A small image captioner, trained from scratch.
Model: 40-pixel images, encoder num experts 32, decoder width 192, decoder activation gelu.
Training: normuon at rate 0.0018, 11100 steps, batches of 256.
Data: trained on regions of photos with short descriptions (Visual Genome), 50862 training examples, 55.9 epochs.
Rows from block 5 of the text decoder of a small image captioner, named by matrix and row number. Rows with one number belong to one neuron. Each number is 500 + 40 x the weight over its row's rms, rounded and kept within 0 to 999. All counts start at 0. Numbers have three digits each. After the name is the row's rms in percent of the matrix's.
Before each neuron's rows are labels from the 100 texts, of 14848, where the neuron reaches its highest value: "fires on" is the input token at the peak. Only what is clearly more common there than usual is listed. The data: regions of photos with short descriptions (Visual Genome).
# fc1: MLP up (decoder.blocks.5.mlp.fc1.weight, 768x192), inputs 128-191
# fc2: MLP down (decoder.blocks.5.mlp.fc2.weight, 192x768, transposed), outputs 128-191

fires on: "man"; "wearing"; "boy"
fc1.614 091:492514527480531462494488471534477569461517512592535477517520503474543545539504520527421482473432478445540499520574425452486513560587416441510587373482448528474478518485474539508525526542482461
fc2.614 102:544502492546451485521511596528540586484526459480515506548498523548470384394426539500539432571527495509472454523467526497436490515477517522511486550522546458509468469479506520520520461483460511

fires on: "<end>"; "the"; "two"; "man"
fc1.238 099:545511512484480511543515471476549494536489455433461505505454472449460536467510473540436505494532511488494465494515544544419482545458546530545399488559477539532475522519495472484460469445471510
fc2.238 090:543458564582457406424555471456450540488474501472562541533547468485458607492503516525499408470511502469486518496496513465556595513577459513481470491527498440465509430485463516551505482510530598

fires on: "is"; "wearing"
fc1.487 098:522439496442497421517487460491467599481488455479557532544473547469542474530485439476492511507479463462474497512424536489471444473605529457506461493434551518516556490498516483502480552498511422
fc2.487 105:466514561556500508503503491561494482541458510495521533524547504423479450470558495476477480468531500464500501591512533544547479463519528559447485480510509512497464484484489439501480476430485485

fires on: "two"; "small"; "white"
fc1.340 101:466539445458504492447418478522470532499432483523533442572568476479567484479485550484494462530542530510494560483549534507495523572498549511462507479442471567454562503551575498536576516556558507
fc2.340 109:491447494497477594527523442550534483469590478462498542515466502455528559502494521450535534453504523551472489506496510521461481483432504464546513528487542505508516515508441450497452441415442583

fires on: "a"; "on"
fc1.599 098:559408551523427487500511507545437589517517444514510537467492527482508472561512539512525496519533444473501455516528512467407546541441468481513542481471490495439512474510539474466534459429454522
fc2.599 093:471451519487453530508500516523514508501576534483466537540520490421580472457534505527512502480488560476460506490456490550454493492477403529520489508481533455516484466484456452454476506559450548

fires on: "the"; "of"; "white"; "pink"
fc1.377 093:515555427501543506573570510500471497499556493437497512517467489581487472473555575493420473454488546520537488545499518443496516555452442434531460560475492487393519497498506551516517568424435434
fc2.377 100:485465561541527471459474552459484497472536448487527468480513533513437479499432468436550505486494538508546513426506524546508487519576561479435558500433443483486461463490492483586420468432511431

fires on: "shirt"
fc1.634 097:486472447578445523463462518465524475501448521509543523528473496539485538482456502528554522555459549495534450565478503522515540551586485467445537496477502501558451467495419507546525591466451530
fc2.634 103:508468582435494539569550536529475424519516557516433505484436548509467520587469509535514451456394509529453543500489519488449476511484522547560525477543470464498474475525580545474490505565541487

fires on: "a"
fc1.547 098:554470587451532504518498500488544495514522495509489506456492574460473557552489460509451486526492511517529541526467538513486543553418499544479525463555518502510506466499523505514468493475480462
fc2.547 102:562523501492492496556499539501487509502496538503541499503405463544529573458494589555504428458579516479574520493507469506484475454589470457519465482531560512524472504559477495520477529494565548

fires on: "wooden"; "this"; "white"
fc1.590 102:514565474504524479535440524456512449530532556525566492610482507541514476498454435512551536509463476600476469487404458476470485480528542504486519527494479466499485505490484557555469506514539498
fc2.590 104:525426471524457521566477483480506495507509510513501549475489529548505538446511500519491501451519443469576520509500488511506567488413430489514452543446477503458522512541505524467586484522445563

fires on: "on"; "in"; "with"; "and"
fc1.330 098:426528482541440502507455440517473482518515468471518468554529569497480521475481564486448476488487493443537512482567457470536559535507462545500487488606443494531469513610558488536518487525491418
fc2.330 107:477458521487507436423472520533501485473537574523529553449536482552512556478450476461505556506472440507498479605538516604506450508543590520465542551526431533500464421513518505577518504482447483

fires on: "two"; "of"
fc1.333 103:525494517510502484465509522514456541504569443556501459559519523454558439510512515550441541543396525467512474543464439463526507544546499505502497418531500543512509464573466508443512451502540535
fc2.333 102:453429553468474426542556538520500571438498520495519472488534526488497466539482526492493548442507514436488509525464426530504578502504580490505530519473443489507450538515509531524465503505551544

fires on: "on"
fc1.425 102:480475537480468546523458554553523507574596492426450559547479454487537512487470470408500514430525443564526452531517482462504466475452456515442577429485482478542510554516521514409521497507502563
fc2.425 092:501437516522557429461518541515437412441457529491521533447509450529478512471489555556538510500475436461467531518551480510507563502467483547566474493497580561492522546506474580458464499494530453

fires on: "two"
fc1.311 095:437475439506537518508474513478531491476528521568512530481541505457522492525469396520564518575520552458562508467500456520491476480475518514454517518493535518526497455493451435413496517567523462
fc2.311 108:542522564413507545482533514526456473478493443536575569512497471520466448432471555474559501509472495555464505549522462528422496538553542495561519503496464477498522521510511498492421500463517561

fires on: "white"
fc1.504 105:452531450549553486500443469491400476533549521495552457467499452555481485498483509464494487516478555513493446529544516473505540446478553505588566445513490480470553443545409515552491423498511514
fc2.504 095:431462483541477467521470521520545546470457575416509503494518501493524462538532562586503456509490555507539521515421548496545485432525529442505483545552492527490518521456462452521467544481480496

fires on: "two"; "front"; "three"; "in"
fc1.147 097:527526521493442511527579554553441482456463461467505540547437518469568492500503547475509531503484554568473518492529480609451531521475495518516444502529490529508484508427519486510466507493490530
fc2.147 098:501461545551512493452526585545530497444521469420457501454466458506526531525474510540508509511457518545508488518570488440523554561498527503496517495438542484550488451510552528501532520484505514

fires on: "of"; "on"
fc1.192 097:508502615508575544596545446490529551476523407467440486522552516501468434561500557456510479492508541513469494510495422543492424484545471464550461496483493488490452493565528552516558519534512450
fc2.192 099:555533555495577506574474486581441514449478491500432443528512571479540537424544503511515499509480489516491573434545497502455443499497460511476501453491472462502478516504539533435439485534517512

fires on: "<end>"; "and"; "is"
fc1.455 106:533461424539526599609472554490448499533526493477533518471507518478450488464549512501488497547473456532559477523517495537475483468540555509467436435534531424497468512495532452506508482452477491
fc2.455 103:477454477520491470472418481514508465507552423503434536564494485524511480476484476406507505400445481517494517516515502529468479515534487487483511413484507532537530518522529531479464524555474560

fires on: "man"; "woman"; "is"; "on"
fc1.285 092:540534464474484527458438563511506503509473539525489524465469500507553499391501570568442556457441503572529493492490518529461446543463518558428501473427457488525457471463462479539520473526457530
fc2.285 106:426451466481531506459483447514481552494490488554455560480533539462548428542536501503445487474521526454521490551602510478461479512433501525472579482538484492518503567463456522562523439502525434

fires on: "dark"
fc1.239 099:514491454523557490488619480529458450564579590446507474540469439480447483481541519485529529482546447428543481383544454450562498523445483458445465538493500475471540420532503459529586540548490513
fc2.239 100:495451535583554515601493555584491407477548513550472430480445498461523510448530541559537478477457491512477536489542469448519453519545466525425496545525519488497479512497534505509516470459489521

fires on: "<end>"; "is"; "shirt"
fc1.181 093:524432503560516517521481470460468473468428548538498519483476445527566450449479505506519533485543523478527490588465521498537468534498541467485556531538528500502550501510489451462421529525473516
fc2.181 104:423452508493609483563516497456537481549503447514531383494487512482517488508506541518473497590448430476505527602549518568473491495489469419495476542454529459495532502545514517508499498535549492

fires on: "of"; "a"; "orange"
fc1.162 098:516548529522494487487513420469469580501522492493486451525498515534485481475473499516481473495563471440506465557468487466542522466478495540480472449560403486495532441509493471504479518399548525
fc2.162 093:502483511439565528513513466544545541495473507453481556517459502474429520510460486488506519541511504538556422476471527529544508531500500478496553467476499529415453514524551528572466567531451485

fires on: "with"
fc1.14 101:420553531486601512543529463413527505491500421474528515549491496473471488593471502523513424529448481448570471527502527538518465510433523435487564516485472528517467483568495551583466463437469504
fc2.14 102:499494503536469564426491555494496489476494571538453485525486484550523519450531448438476508422564512523471529466402485538502485590467446536509468457515484478529487501461501499478544508526459467

fires on: "with"
fc1.552 096:522509489562501520460480496493523535479500458529535468478500452429448459468478502494563533509499432534466523502507408433466549535573447555542482446527468472445523558469502435561510459563535517
fc2.552 106:524491568531513467493561484503463540450498439502616446512544522499476514519513531503494487573380500487489472499531505461492485465479537557481485484501511515466415545482559513465513523472592470

fires on: "dark"
fc1.652 104:480495513499508512562527427552520539528489496422455563518495489482482460416483527508416531444553499487497471549492442476483449446542546467451505501452556598554467551573589531467560542476529477
fc2.652 099:512465540491480565495502590511433539510528478470459457440521491534474519500506502505465504567520506403401542460539542438498483489500447537540550471528452453508482453517483510474494453481412545

fires on: "<end>"; "hot"
fc1.522 105:498477359468491497543545492528518498510520547501521527474561538477511504494469503453564510483473584577494518509560473484552518563477558425466491476453542543463464530496423432481525440529529557
fc2.522 101:479498479516504521508458502503456521536448549491410528495505435430577423490484546453504531483559454481571433445486518477446471522547532571515587499540462497498480543498539489533492469472514594

fires on: "two"; "the"; "in"
fc1.581 099:492524462467444522521461430521550470464483584468460567499502494499533426480536480492426517505564525568526535420450475533473510563508564444449480472472505501413513555438446471582529458497468495
fc2.581 105:484506608508459476486460441479570535492594511617424476467470565417535511447475533471499548515409517484537507499517483483473501536499480587467474537494527465445543495513510423464512512448502437

fires on: "white"
fc1.507 094:538482457504554510563427510520470527491532510464503504488519575505464445489539463385557475475443534472520388488483505491488556512425526452517486513473521478516450559471490523517586513562435530
fc2.507 115:522393430523489431479462515462544544441522477537545521472504482421561531433477539479507559537538471540475505527496527453456464516516545517491528542573492492488446563450464612440441475459501484

fires on: "with"
fc1.498 103:512466508553493516491483539461549479437531439546546475485458540446507564493466470458472438568502566412471480482505477429457430537498552507530541534545482606584517503478488523499462524495399500
fc2.498 096:468467422540459503482553505537542489463491454522493472492500500589533545494553475497535535514524450508485536519553562511439477505476500491551485522396527482453472514470442514514470469464536487

fires on: "is"
fc1.248 105:556485526539505497439519504581441520449491540555441548505398485528512428499491554489504576553538520471522515422512508518431551541511573547535487506444496500510475468506491468504449500525487482
fc2.248 098:479545478537484513626505436499522533552493556453514453504433414514503519496447422460544496499533532525456551444517454584538496554539442520484475547534500564532535489493501448486480469534513552

fires on: "blue"
fc1.21 104:525504633494563451471519507484506478483530501436515510476515615536469510504505478568416476496548492481584514494452503498504502486500495509432493463561506418477479501518485439515472468478464469
fc2.21 100:547476474474553427455513493516461465515522480470402454455545517488569507473523451507462474511471513451561529519494527551487513544581490515486523466486457488533425460543512497459408564550499498

fires on: "."
fc1.341 100:545493492541442390523528447510468471529550444487495445521482488480552503470436530479531453551486506431542479502480448574498482584492445530570500463460575560589469588470451432555457471494482526
fc2.341 095:472497487525485463484417461452479438473512464503545507541559487550483592519506502454459633537442481603520502553494543523527540506495553491486507486490479440513529522482488490513526547495462455

fires on: "wooden"; "right"
fc1.361 102:557511422524396531511484469444605517532491459607500493534534458531535477536473524554511521529464447541573485478500482442464555509511564582475516448475497515463538509494462517487503501512421478
fc2.361 101:458515517517557528463517532543452550508524566515500482474467433436446523442590485503524552477469571452549548518515535424538442496477505479516406493523527513514443512470442552503585495475553452

fires on: "on"
fc1.151 099:435566476537512559460470472511544536430513523543466545560501435504521501494506582481513512572470536587490439524399560479514510516553548460469441486481513510539381513506528494487520527489503480
fc2.151 101:506467487427474509464464480545552453477543513463488535545488455514579475576557453497494513530509487463450482521517445484489496487479568469572577438547471478491519410475458448472528478491473478

fires on: "is"
fc1.183 095:482537498466608482505481585467532522529469495494491532510498483533506552512497530458545507541526502543503518484539470479432508473471498543513491504492568497561434501509452437537607488499416440
fc2.183 107:556440522504493553533564471482522500483533478515480444469473439499529473425494415519481468563544505443529559507462529464481510486579576487512487431541520519537511490562453550498566507483434489

fires on: "of"; "is"
fc1.543 095:501438475459476474449531443514462461440462474510503614537527558544547521464517516430467546494481542470477542469512512566421523525580448472557481505545464515563533467436464600504550521523497506
fc2.543 115:517527543446484566481555511490566507519479517480494543468486490534419528532474469464540505574506502514486525491544505578512463470441509547539495484463448433457413581493560448467543524542436495

fires on: "dark"; "a"; "light"; "and"
fc1.686 101:504450445509500591483449497463471527505506481511530471579510522494470513528504508510504526499560562459500456460508484423500565516485549578453486487440472483494511511431512523537514447505537489
fc2.686 092:479493526532390508447441465560463514470467505436579586462519481570463496485408480456439504455478505471573482469505495583510497474479411520475397578550546484522444464486541526521523497491493527

fires on: "blue"; "white"
fc1.243 102:497555593550533433446536431469484538473554467520559519417453543479506514489502511489534527517523450478547486517521462451514514435506533475533526472533467544531517433413482433490450550564548537
fc2.243 110:528467447460530489494484454515500466526459508578484492531566497450490505551519489501615458476556492522505493484537452482475469546493557522524501575511509479570410527504449573481510496502472478

fires on: "man"
fc1.505 097:475554504476528497437490554489463476518426493535473540595515470505520546530450447428448471507512530496494535513506460562513477521503459525516566441456512470537517510538458507459508513513447500
fc2.505 099:439437499447516478467447519507485527470537488520533494472506464491574460463499405433480466489468432474501527478478518454463546466423461446461469494469492483536500480552461528532607529524476489

fires on: "a"
fc1.606 103:456468516511432495478453560510504560528455458494477533538447523519495529533482494461487449452529516537470399493454418567563475446547460502459490522435526543524498509499466464539467502496493490
fc2.606 098:511554479531468477561490437585493536450506422551468541566496494494481463449469459510479503498471547462521509487449462444464505461508492538471558543475601580474515536484479559511574495510547527

fires on: "man"; "woman"
fc1.112 096:503573556529476508430419446526510474511452417387486463521563450471480470572536545506435489494548468488485511422518471501492481516481526471485497461439503479455461595528492496526499515559466478
fc2.112 115:531575500563509452524502508470491468577511518510541534500502468443504494425519446487551545467460561541513468480557490511508500484567472508460490536535467491529435599417471503498501504468474464

fires on: "back"; "side"; "leaves"
fc1.757 101:481539584550456467486448536493484484506445440531512476474498486470538423547514469435518485396593496533504541499460558545505487561517608487475466476456506557489474414473509505485443581473466508
fc2.757 103:461494528450496507473568542504535475579552501527496554506554513460446480529569481562446516541505443529521458455530527473508588499563440474472407516534453502505484508513511417453541454505424534

fires on: "is"; "in"
fc1.210 101:568510520460492524451510460446469538484526537546569536492554591503475484580495479514485592496474552515483491547509500543466503472525523458528496464551509510489512531473440492497466440430431485
fc2.210 093:527458477535558513474475551475511510551490492509519403469557529412482474521467496490496500508454497442499505516513545423531488517485472510472534468489486533496460499450475518572569533555500562

fires on: "a"
fc1.664 098:468574487538476430386447559498474473459539469449498521545560465514512498520526618566552448504514466556504543505432436525476518429500509480548566464456501566458490497503511522437536572543477490
fc2.664 113:582480534428551492535644459537491481490448493513517500484472502499474522463430541522526460534490536476519502473435470474503454473461485461482502526450561560556518460430498450458472519521537486

fires on: "<end>"; "with"; "white"
fc1.93 105:458481512472445484545565515522495494563507503517553436472488470515554499429507511476555590476576406454570432454541489514472496551437495499488489448523500477487514565537429491498524503480476597
fc2.93 100:500572441513552522514443442464488515468545453514514529566501488451485534521420506456481452536466557435493536440488532449537490537432479556549525545492480533461510544463557437503518529508449548

fires on: "two"
fc1.765 101:519537473493468491434426538523478527549559473477524517452502491480456444523541459469512561509562527550527539494522493465471606528517573408601442543564540545518507518516536502554495465494511488
fc2.765 106:546469451539463499499549517491560536433511535507524510474571487538465535539555511473506496422513475515487506520484451432521524523506468527541449474496503469536534506502519479536505456565481489

fires on: "."
fc1.478 100:534549596457514401480472529542450478555510489472499555487476497645514406553452473508528491488480489537486494527575547562545510533533449470541504529512483498475489389416561456496532503542450539
fc2.478 108:502439550548493554522507535577535496467508493483548489523571481544488479499518484489457531547407459478441556454518519541472489466512445413498484483487508526545520533500497516504447435493491500

fires on: "is"; "in"
fc1.647 102:579565451538465508448522499486480544414546453434510501434503500477461530515514495558474532473500490510436488468502459502513489556549527466517516478532439513476527488534510417459467512480465431
fc2.647 102:473465396489447529544513573516546494483570520574529484536570521433484468465477550490499560558524450433448568525524550465547489525539503475472488460517467439449518447517559559453552484520497486

fires on: "the"; "is"
fc1.672 101:547486492514520495473488434507549525529510556550465461481542557527463574518516504507507464480475556490461455521479479496494509478498552463535592481422484506551543422476489524461562457489527473
fc2.672 105:532444636512515537430503502486517504491503478540529532472528527547506475470454455535485507454499470515511473483484501473579452393473601508499487484476534536428530439498415549524467557472487515

fires on: "on"
fc1.94 103:463503489502410489516545528518542605499546493510398540539520494475500485491426486487526515428431427474521473560560512491499481565515480474526460532478429552503408546523506505480449576545481484
fc2.94 102:489464553485512438500566478539471467446471488435489545503508432547538517451525500584473492516474471435537430539554457554491521521484532457469560539476470476514462506571418479502455452525492540

fires on: "the"; "is"; "of"; "man"
fc1.406 102:541505505492508426420472441467530545524512533459544563434582513548501494546507472518517473503503570464546549474508512476487458416518488548514486549575466525489469485415529452480531474497500437
fc2.406 108:576453572433500443500413448462479549547488575509440490490438515472477495492491527522506485461533468554571475446490439536527536561483467480538513445461495499557488517501516548488476583566520531

fires on: "a"; "gray"; "of"
fc1.35 093:507491552459514502427495463464398435493517515432632478476493474544511520446443474539401500552567436512517470463545510568549495530527472483530443484527549523570500521501461414425492550526526562
fc2.35 109:478453516505500541491484528480516552483561511510475471468534611483493536482482499472555470427475580536536430490569450490474513419544542491500528533572586536392432526473474503498494504457466452

fires on: "parked"
fc1.565 106:463580505542471529564434528483647460518524600542581478532497504435542480570443552502526506552450550461499490512523493554502533467487496503494523520547524535443503449448506541451524540444454464
fc2.565 093:441513520461481505413497504452493511452468518499468462457552502484467497509470498524529454526552463441515499492458569435509484517523471551524534528487484521474499472446498498491535417427482507

fires on: "man"; "woman"
fc1.749 098:571533479509464538491478428467506471550540540459528451485466594473569467454512472499523469515515526521515549474544481495531496490569482470491490518477469534503591471462514496534522562564488497
fc2.749 098:447478472536424519533432476553478498480522492473481534508462491523473486529518462506502590511450483496516455483501457511454463477434427447498510512467504515512505438553448512531499414453522490

fires on: "white"; "a"
fc1.368 100:490475452490482499532441544504533498524512588532530455530522500519464481487485457552566439544444502466512516490413447526471460576473501472483503431528450562461565469517435462443511509506442550
fc2.368 103:443493492461499475473463501551484543524559461551480480500505481464538478517517537497484468467484455437544554478529537479581514414518494530506398475491520495513502539529541519540478514509468519

fires on: "of"; "sitting"
fc1.562 097:475447485517510482497420517574423511560536461477456509518498553558555556561506529486492527489510489552551471473495545507408485460493557516555539544493591540495537511563482524488487460429514563
fc2.562 113:515497562458576606546472460626452494465546526481560541553475541550429489445530483528523514513495484470501544475485493497521466492545509504468459438406502471468582486405520463478532452493437432

fires on: "."
fc1.245 106:390453538518500477567474509466524490528559520460491432473566492548448558517428542474558512531508548507495527571512497465506520555434542472582480510507496460521521485528515555448429485508428477
fc2.245 087:487454524516519513537485525542481467421558539526523493493515482467534508453483415573532551508477509491514543513519478485528478532413479523513413557450486512475490443486500536484451502514495454

fires on: "on"
fc1.197 101:547432493539446498526535537461474586520458481477402548617566475527477464532527483491439474536492555476537465508544489486510540420495488485548550527452476494438499462507530484455428504484525505
fc2.197 089:543519530454503551588536541490566554449496472460529574575481501495477470561516510481507523461532477523453478488526513524504447538494401527464486531465483562509533515427460563494535519525432528

fires on: "looking"
fc1.154 097:467571503456389526503463477481544432552467475576489533489450541522513473528424486429521441567608545502490495492548517484557458558478558508434506438509481498490481488536467457520444535473489456
fc2.154 095:509479499464461502475486545544531481506554435469496455483441554417481549477479471490457467537547509417490461610497502485527474553428500622529511487492549514482520507481452495460579477464572562

fires on: "is"; "a"; "."
fc1.357 099:526503544496509495604500521541503582582564549506469537505457495491507543492462484499469503537460494520437518564536561532520454439573507468545464431568554480555519493502508447519427527511529515
fc2.357 092:403478524516485540495560518499476429482528511537522526512530497504524488444462482520559412487466529483450447522490454439506497439477513545542589535465507484501519505495493483470503527504462541

fires on: "white"
fc1.596 099:439566448547514515480531515478471528515458452545462511550432467502500489545488427490544451441499513539475491439494572564555525543508484455474516508515486582489498534487494508431471512538495583
fc2.596 094:480509471523441540520481522492479492511467541485519533469514538521531491501479497512554470551496507487536497517495465379484418532533527550511538513493494417481503554526441491419479466449505472

fires on: "the"; "man"; "of"; "is"
fc1.379 104:472497487459402511499439425460490499526516475556483504472547515538544468540496523460488479425483487537505481539569423493489424527448414518507489465523459509535596499435535492518457469519504468
fc2.379 097:516442452533611505495510401508496439538462538419550516568531463429519387453507564456457548507552546482526505455510469517462461528531507521537539476464503453462466468490561481499484506516568487

fires on: "."
fc1.206 097:486502513490461442536557448477575517502541535464442567493486451499494508443465498425496514542523524496533478489579463550459522467586446438503482475535436455559529491424476473607505518480520472
fc2.206 095:551436542541412510507494524525467484563443497551509489417523460448444510485518436489483425422495523526519534546564581461500479570499442526499463487502486531498476522520477449570520434567441566

fires on: "with"
fc1.116 100:512467572568511508541533538474487441516471507475505576558498543547462460441547493551521455514556482491499478476583575453488552514499509417468513523554530475469402444437473480511543504535477516
fc2.116 095:559486552474540387504510479519493527448569480502517514472547544541448472489570570514465522503550478470477585441550482542489539493501468587409540446531465523447512516508520519549480571501494463

fires on: "is"
fc1.615 106:537470447528482562489511515480524451491525534540442561536493558575452479464494536491515548507548503501565509477462504448437560513456510457481531428525472501523506459499575447483482435531502499
fc2.615 094:559476540490550583543482480470506499516483497496581549476539448512505561600518451531461504440475472474492507508515521495503527527507469546509537506458438505499504401487532532541452447509558523

fires on: "white"; "small"; "yellow"; "with"
fc1.729 098:543420503480530486492397463447517500574487512575511464533449487531491476479527504449518511556543476512512539444474506483458494502503485534474525440511453502491490475586487594526507571504461485
fc2.729 110:557468464481512552483447563566532555479471558563426490474427528507515497437485583477465534441529531453376470528522564492499498482495456508578518558540487496463493501511525470460467461502543478

fires on: "large"; "a"; "is"; "brown"
fc1.328 107:478449428571547505504513535583413434559482510502425471505512497491494541494444504500515442431496469529519518459551479475510460526521438518562530497533593472506496435459577522521475501477492523
fc2.328 098:539527473512543499485527525529507460508591407452529519528483575469473473527538499518525549606476492446442436451397488520568468426476471511511510469482484422521511485456445447474553548508497489

fires on: "man"; "on"
fc1.723 100:425530543561517523432516496491534541507470507525494457510539477510497509438475555484515474515453464572540530526465473564453494519502472449520446401510508547522497536545523453439387544538545569
fc2.723 105:514520583425542519491493480499489424547479558523532485483478514534477427508479470508465511519524482498456516532468505482507483464454521493564497564495453464528540503540546477531529426442520507

fires on: "man"
fc1.215 098:418564466552525471457548461519533529517474429525484496483469490456509473538483427557526489490523556494478546475584466415548518522509500451563478516523530522565402448479497510498423434510472553
fc2.215 099:492448457565482445484424461564528577486507493543486481517547548546468483554508524437494549460453455523452500520378505602464479512505534492480497467522459472518549441550578490506532463590481416

fires on: "on"; "bus"
fc1.143 093:512540560521534463507586456439460489481484491526578519468517518528469385522487506489437544483433503466487533567416548537526520492488479542511502459490513537514499537456513524482530495474507434
fc2.143 101:561551514447515519466436500543514510487485568504472440504511455532547505455494459517539499479507533507477506484446524477426506543487483572482534506488510500484491508487557505484501564557513603

fires on: "on"
fc1.462 097:476483507544527428594519554494486601533513603501430562506602568476489513548446530432457589507489513530483538500509534483448596507500495500512481517504520521521455487494462441504486550473487502
fc2.462 090:493496487499514448498473537450502458531524372420539476564448435480538519549531497522475434486475520481558467519471582584564556426530556470524488514468499546460493562446521490450482486577546509

fires on: "<end>"; "small"
fc1.456 096:492522410479472494477463505500464554549428563518529432527463550456523488474553510447509596555537577521452487549518427525532498512455509557482495508468512491503468471493553437539424513516554515
fc2.456 096:511559489520511523564529455482481509551582526484471510442574501454507503576478436499486490435540454470501440520496527574448416469527491439475493524434565465524479536485496523510521494589571474

fires on: "back"; "a"
fc1.671 095:432497490511498562508537517515539566489498455551522527464514507519585495459537437482509532476543509423445406535530438526422589584506490488501534496486554465502531506448469494446472478445484487
fc2.671 099:525475538463501525467465531488480402486527494536501511520627494543556447528478462482512500481517530515419594517500526489551484529531420459513529489483511447549453608498506550480485460485448484

fires on: "a"; "holding"
fc1.490 102:467485448523387469533497501461522510486529471485423518453487466486580495514507453482471492417521468546497504409489447452533529429582469516537570478460501508442511547521462546543505610463506498
fc2.490 094:496507491410485563487493480477556549543514533454510500536439482512503412528427496523517403508528528496442426514479548521544567467458460493516561490478443477523525457512516507468457461496457497

fires on: "large"
fc1.446 104:503488529548515389558559433505502552575464492545549510567447550462473526518560517505468457473469520557535415478529510503495511573456553500517455485443512491576576478517573497532504530545527493
fc2.446 102:515512448439505536543446512444487532437455542525505505504546537541504581521453507482561509421500449517523521501535471499532490506446468551470446464445512497548532472527461491451426528496493401

fires on: "white"
fc1.754 097:484589482534507545554517430553482497456478443521471484564505457484589493529481494512535474492502507495445436442565515489493488479517505492579445453450431584510574494525413512562564532480483531
fc2.754 110:572443450493433493467547434471475522472547580466474431493532525517472577527432525509477483507552460535514510615518433415532537480519477570420456493525513416522498483508508410412408494525560469

fires on: "white"; "bus"
fc1.728 098:433524491540523456519465490448498505532444522521572503561456483455506503491527556410597517462475522427490445529498481485455492591542473568567511525516462513497525445436507501514549484433517549
fc2.728 100:479498511554560472562533564444447520491439458533483545440518485529522513475552532409597482464529474529485547534457394529454493511532553552580514470567522475516539429496420505549484500468502454