Rows from block 2 of the image encoder of a small image captioner, named by matrix and row number. Rows with one number belong to one neuron. Each number is 128 + 24 x the weight over its row's rms, rounded and kept within 0 to 255. All counts start at 0. Numbers have three digits each.
After each neuron's rows are labels from the 100 images, of 14848, where the neuron reaches its highest value: "patch colour" is the nearest of a few named colours to the mean colour under the peak. Only what is clearly more common there than usual is listed. The data: regions of photos with short descriptions (Visual Genome). In brackets: how many of the 100, against the usual share in percent.
# fc1: MLP up (encoder.blocks.2.mlp.fc1.weight, 512x128), inputs 64-127
# fc2: MLP down (encoder.blocks.2.mlp.fc2.weight, 128x512, transposed), outputs 64-127

fc1.333:131145139123163117122110069114129088122116162156106139099122136126161082135136118114141155152155166082109094141171115102105103101110094120114112177106122104131069136167110064097121140137146143
fc2.333:125126156100127115108152141162137111149136132144081081155141123137116102117138065113114117133119114199113133144156103109126127118153171136144108118135136159085147111108131179149145128109113120
patch colour: cyan (38 vs 1.1)

fc1.9:093182143175116137102136144135125154174127146095152112141068108146154109132136152139169119124161096162107145088119173132115141066113110127137097143117124119123138136135095125095147158132113142
fc2.9:109103121134119141136119097111126094159108174168125129134145136121122132105044105119121088086104149140140173121113090143181151140118157142096138151134107111111148173100085176148103113131170167
patch colour: pink (33 vs 9.7)

fc1.229:114129151142120142109110134094147135158084173168135087143164138076147117168132097135145098098110118124104147127103133132070107133115123141137110129116140141098139108189119134138094150102115104
fc2.229:148120089094124098147163107139118128094154139113157117153152091186105145147101150097069113136148122131127107153125143137154125113183129103162118152143137151151146109100150084114125131161166095
patch colour: black (61 vs 12.4)

fc1.340:166129100107128124103158147108137169110167134087118157181157135123139158107133159129129140115117127173146107141123113093136149106118113118116160128166161157145110142122128127133128140141142142
fc2.340:138142153125104159122111128140104115139100149114162157099153122098116123177167088071093150086156069119139128101135126119124135152158144153150096165104114116172130116124105101148132150087105126
patch colour: black (87 vs 12.4)

fc1.153:135120140155146171136113144094101160155132132118138137148141102122153093149182157106135166130125087161176145115110141113102139108117100151119116107154161117110076146129135134145126146177122150
fc2.153:113157149162108130136098102083173145132126092141159137150132110139097126130113133108133149131160147155109109133104113169134141112119096114142163079092095134143191106129098141130132136089120135
patch colour: pink (32 vs 9.7)

fc1.255:171135123133144170136124149106132092135122088124096106133167178139125119124100147136098130100131126124112129125166146086105120119135183089113194067111134128091114163134096144120131134161106120
fc2.255:122100154153145144109115123159152108122160145129054132137114148153151133074154100094143090147148139139130142149124086114122157097136115163087151123119119145170120105116147107098147123115145169
patch colour: brown (64 vs 31.8); black (31 vs 12.4)

fc1.210:121127128148110144139132084130159109150115120117123139152123098097137170100119138139142149124116085162139124167087172112118097082163142135096122093148111155118135128139166117114125073110191105
fc2.210:109097134133142151113151125096131137122131110174132101142084181118129127150173129125082129114145128085144116095112096112172114163143132104187167147144095113137148117146105158104118128119133122
patch colour: white (25 vs 5.6)

fc1.315:145137128127135094126135122133110119144158148126111112078134128075164117108149082133129156118103127161143087129120147122100161171133186117093157174116138130124116084144083113138103121134095157
fc2.315:127118139141124122142128093146119145126071138125119133149099137107127090172085182129151120128144112121169159147135130183164113098115105123140132108152109116132133104113152152166113105101151122
patch colour: brown (67 vs 31.8)

fc1.485:161104115134137143095105133082118138148098136162139102138129134108163116123164114173123125170118124152144109128103107100125110120137165149095156092125160117148084143156124114115138148149116101
fc2.485:114111127113123166135110165101109115148135147073161143082098116133098119127125127111128133045141083088127153158127142158135111133147106130123144138184126117115120118152085186105097128099130131
patch colour: blue (26 vs 0.8)

fc1.304:153150138148110148125134132121157154182122127106128154155104121129129128140141108133102114107099143132120125135140180081173111127149115129150101134133090078140128163152160087098134128059129151
fc2.304:084111118107103144125147129135094116165149133144120108115121173128070112105148138135140141119167127128139115190138078130123137153123158115111150133099119133097141106125140142140160136147075133
patch colour: white (42 vs 5.6); pink (25 vs 9.7)

fc1.191:139169134106151115131150140133136144148134097126098161132093128157161107141151114106141108123080110106138124138175106119126128159092136129120132163085164116104157086115184151079090082115116143
fc2.191:138104136129157083152096171141116094131100146129155084088128104128098165123145143132155158160152144135154125127127111133126113137128126090119096098128130120130149105159108114198186142134164118
patch colour: brown (62 vs 31.8)

fc1.68:142153122134119082184125135143131111145108120103143068144130160163160136109141126129138146128134110115127122158130159128138134140138138117117166124135096154117126171151106143137149150104135162
fc2.68:098126144133101113108131147147144107146126141151100118111097186161140156117128125058124106175146128141134111081125117108132115041109119136134121140110124133116154148177164111107131148119128124
patch colour: white (57 vs 5.6)

fc1.319:160136160094121145121105121090074165090083136130129129160110127142144104091126132141146121122123120161141103134144110099148175085122145128136104116164149119163107157164094096152138120153116138
fc2.319:137123121153126123152149078163138086134103131123134133121145099109117104143124162121141127132101118129132151127130206134129122138138134114131151144108135113098159076094164148169141167135151138
patch colour: grey (69 vs 34.9)

fc1.356:137132106186128140079093130099106134125140118131101105123135076172104137095179143124110118151130122140135143143108151166134139190126112113146110125107131159132158144134098125126115139101095154
fc2.356:165143140122116139184136108125181165131142077079142153142161138117150119118096134072109123163115139125108137176142151108153133082112114144125125123109048130104166159121120132118163121144157128
patch colour: grey (67 vs 34.9)

fc1.410:147142127088122119153168108118101151115106188118123134164127117119137149130138092139122164134142113160113107098115150123121138168154144120112142097099112173119095147110141129109105082146148144
fc2.410:090111100142108128149135110113127128112174102102149144139131124152111118105150128136161124141160110115138128064105116116136053106108105101156087131139127129152151127160139138122125162155154112
patch colour: yellow (27 vs 0.5); pink (26 vs 9.7)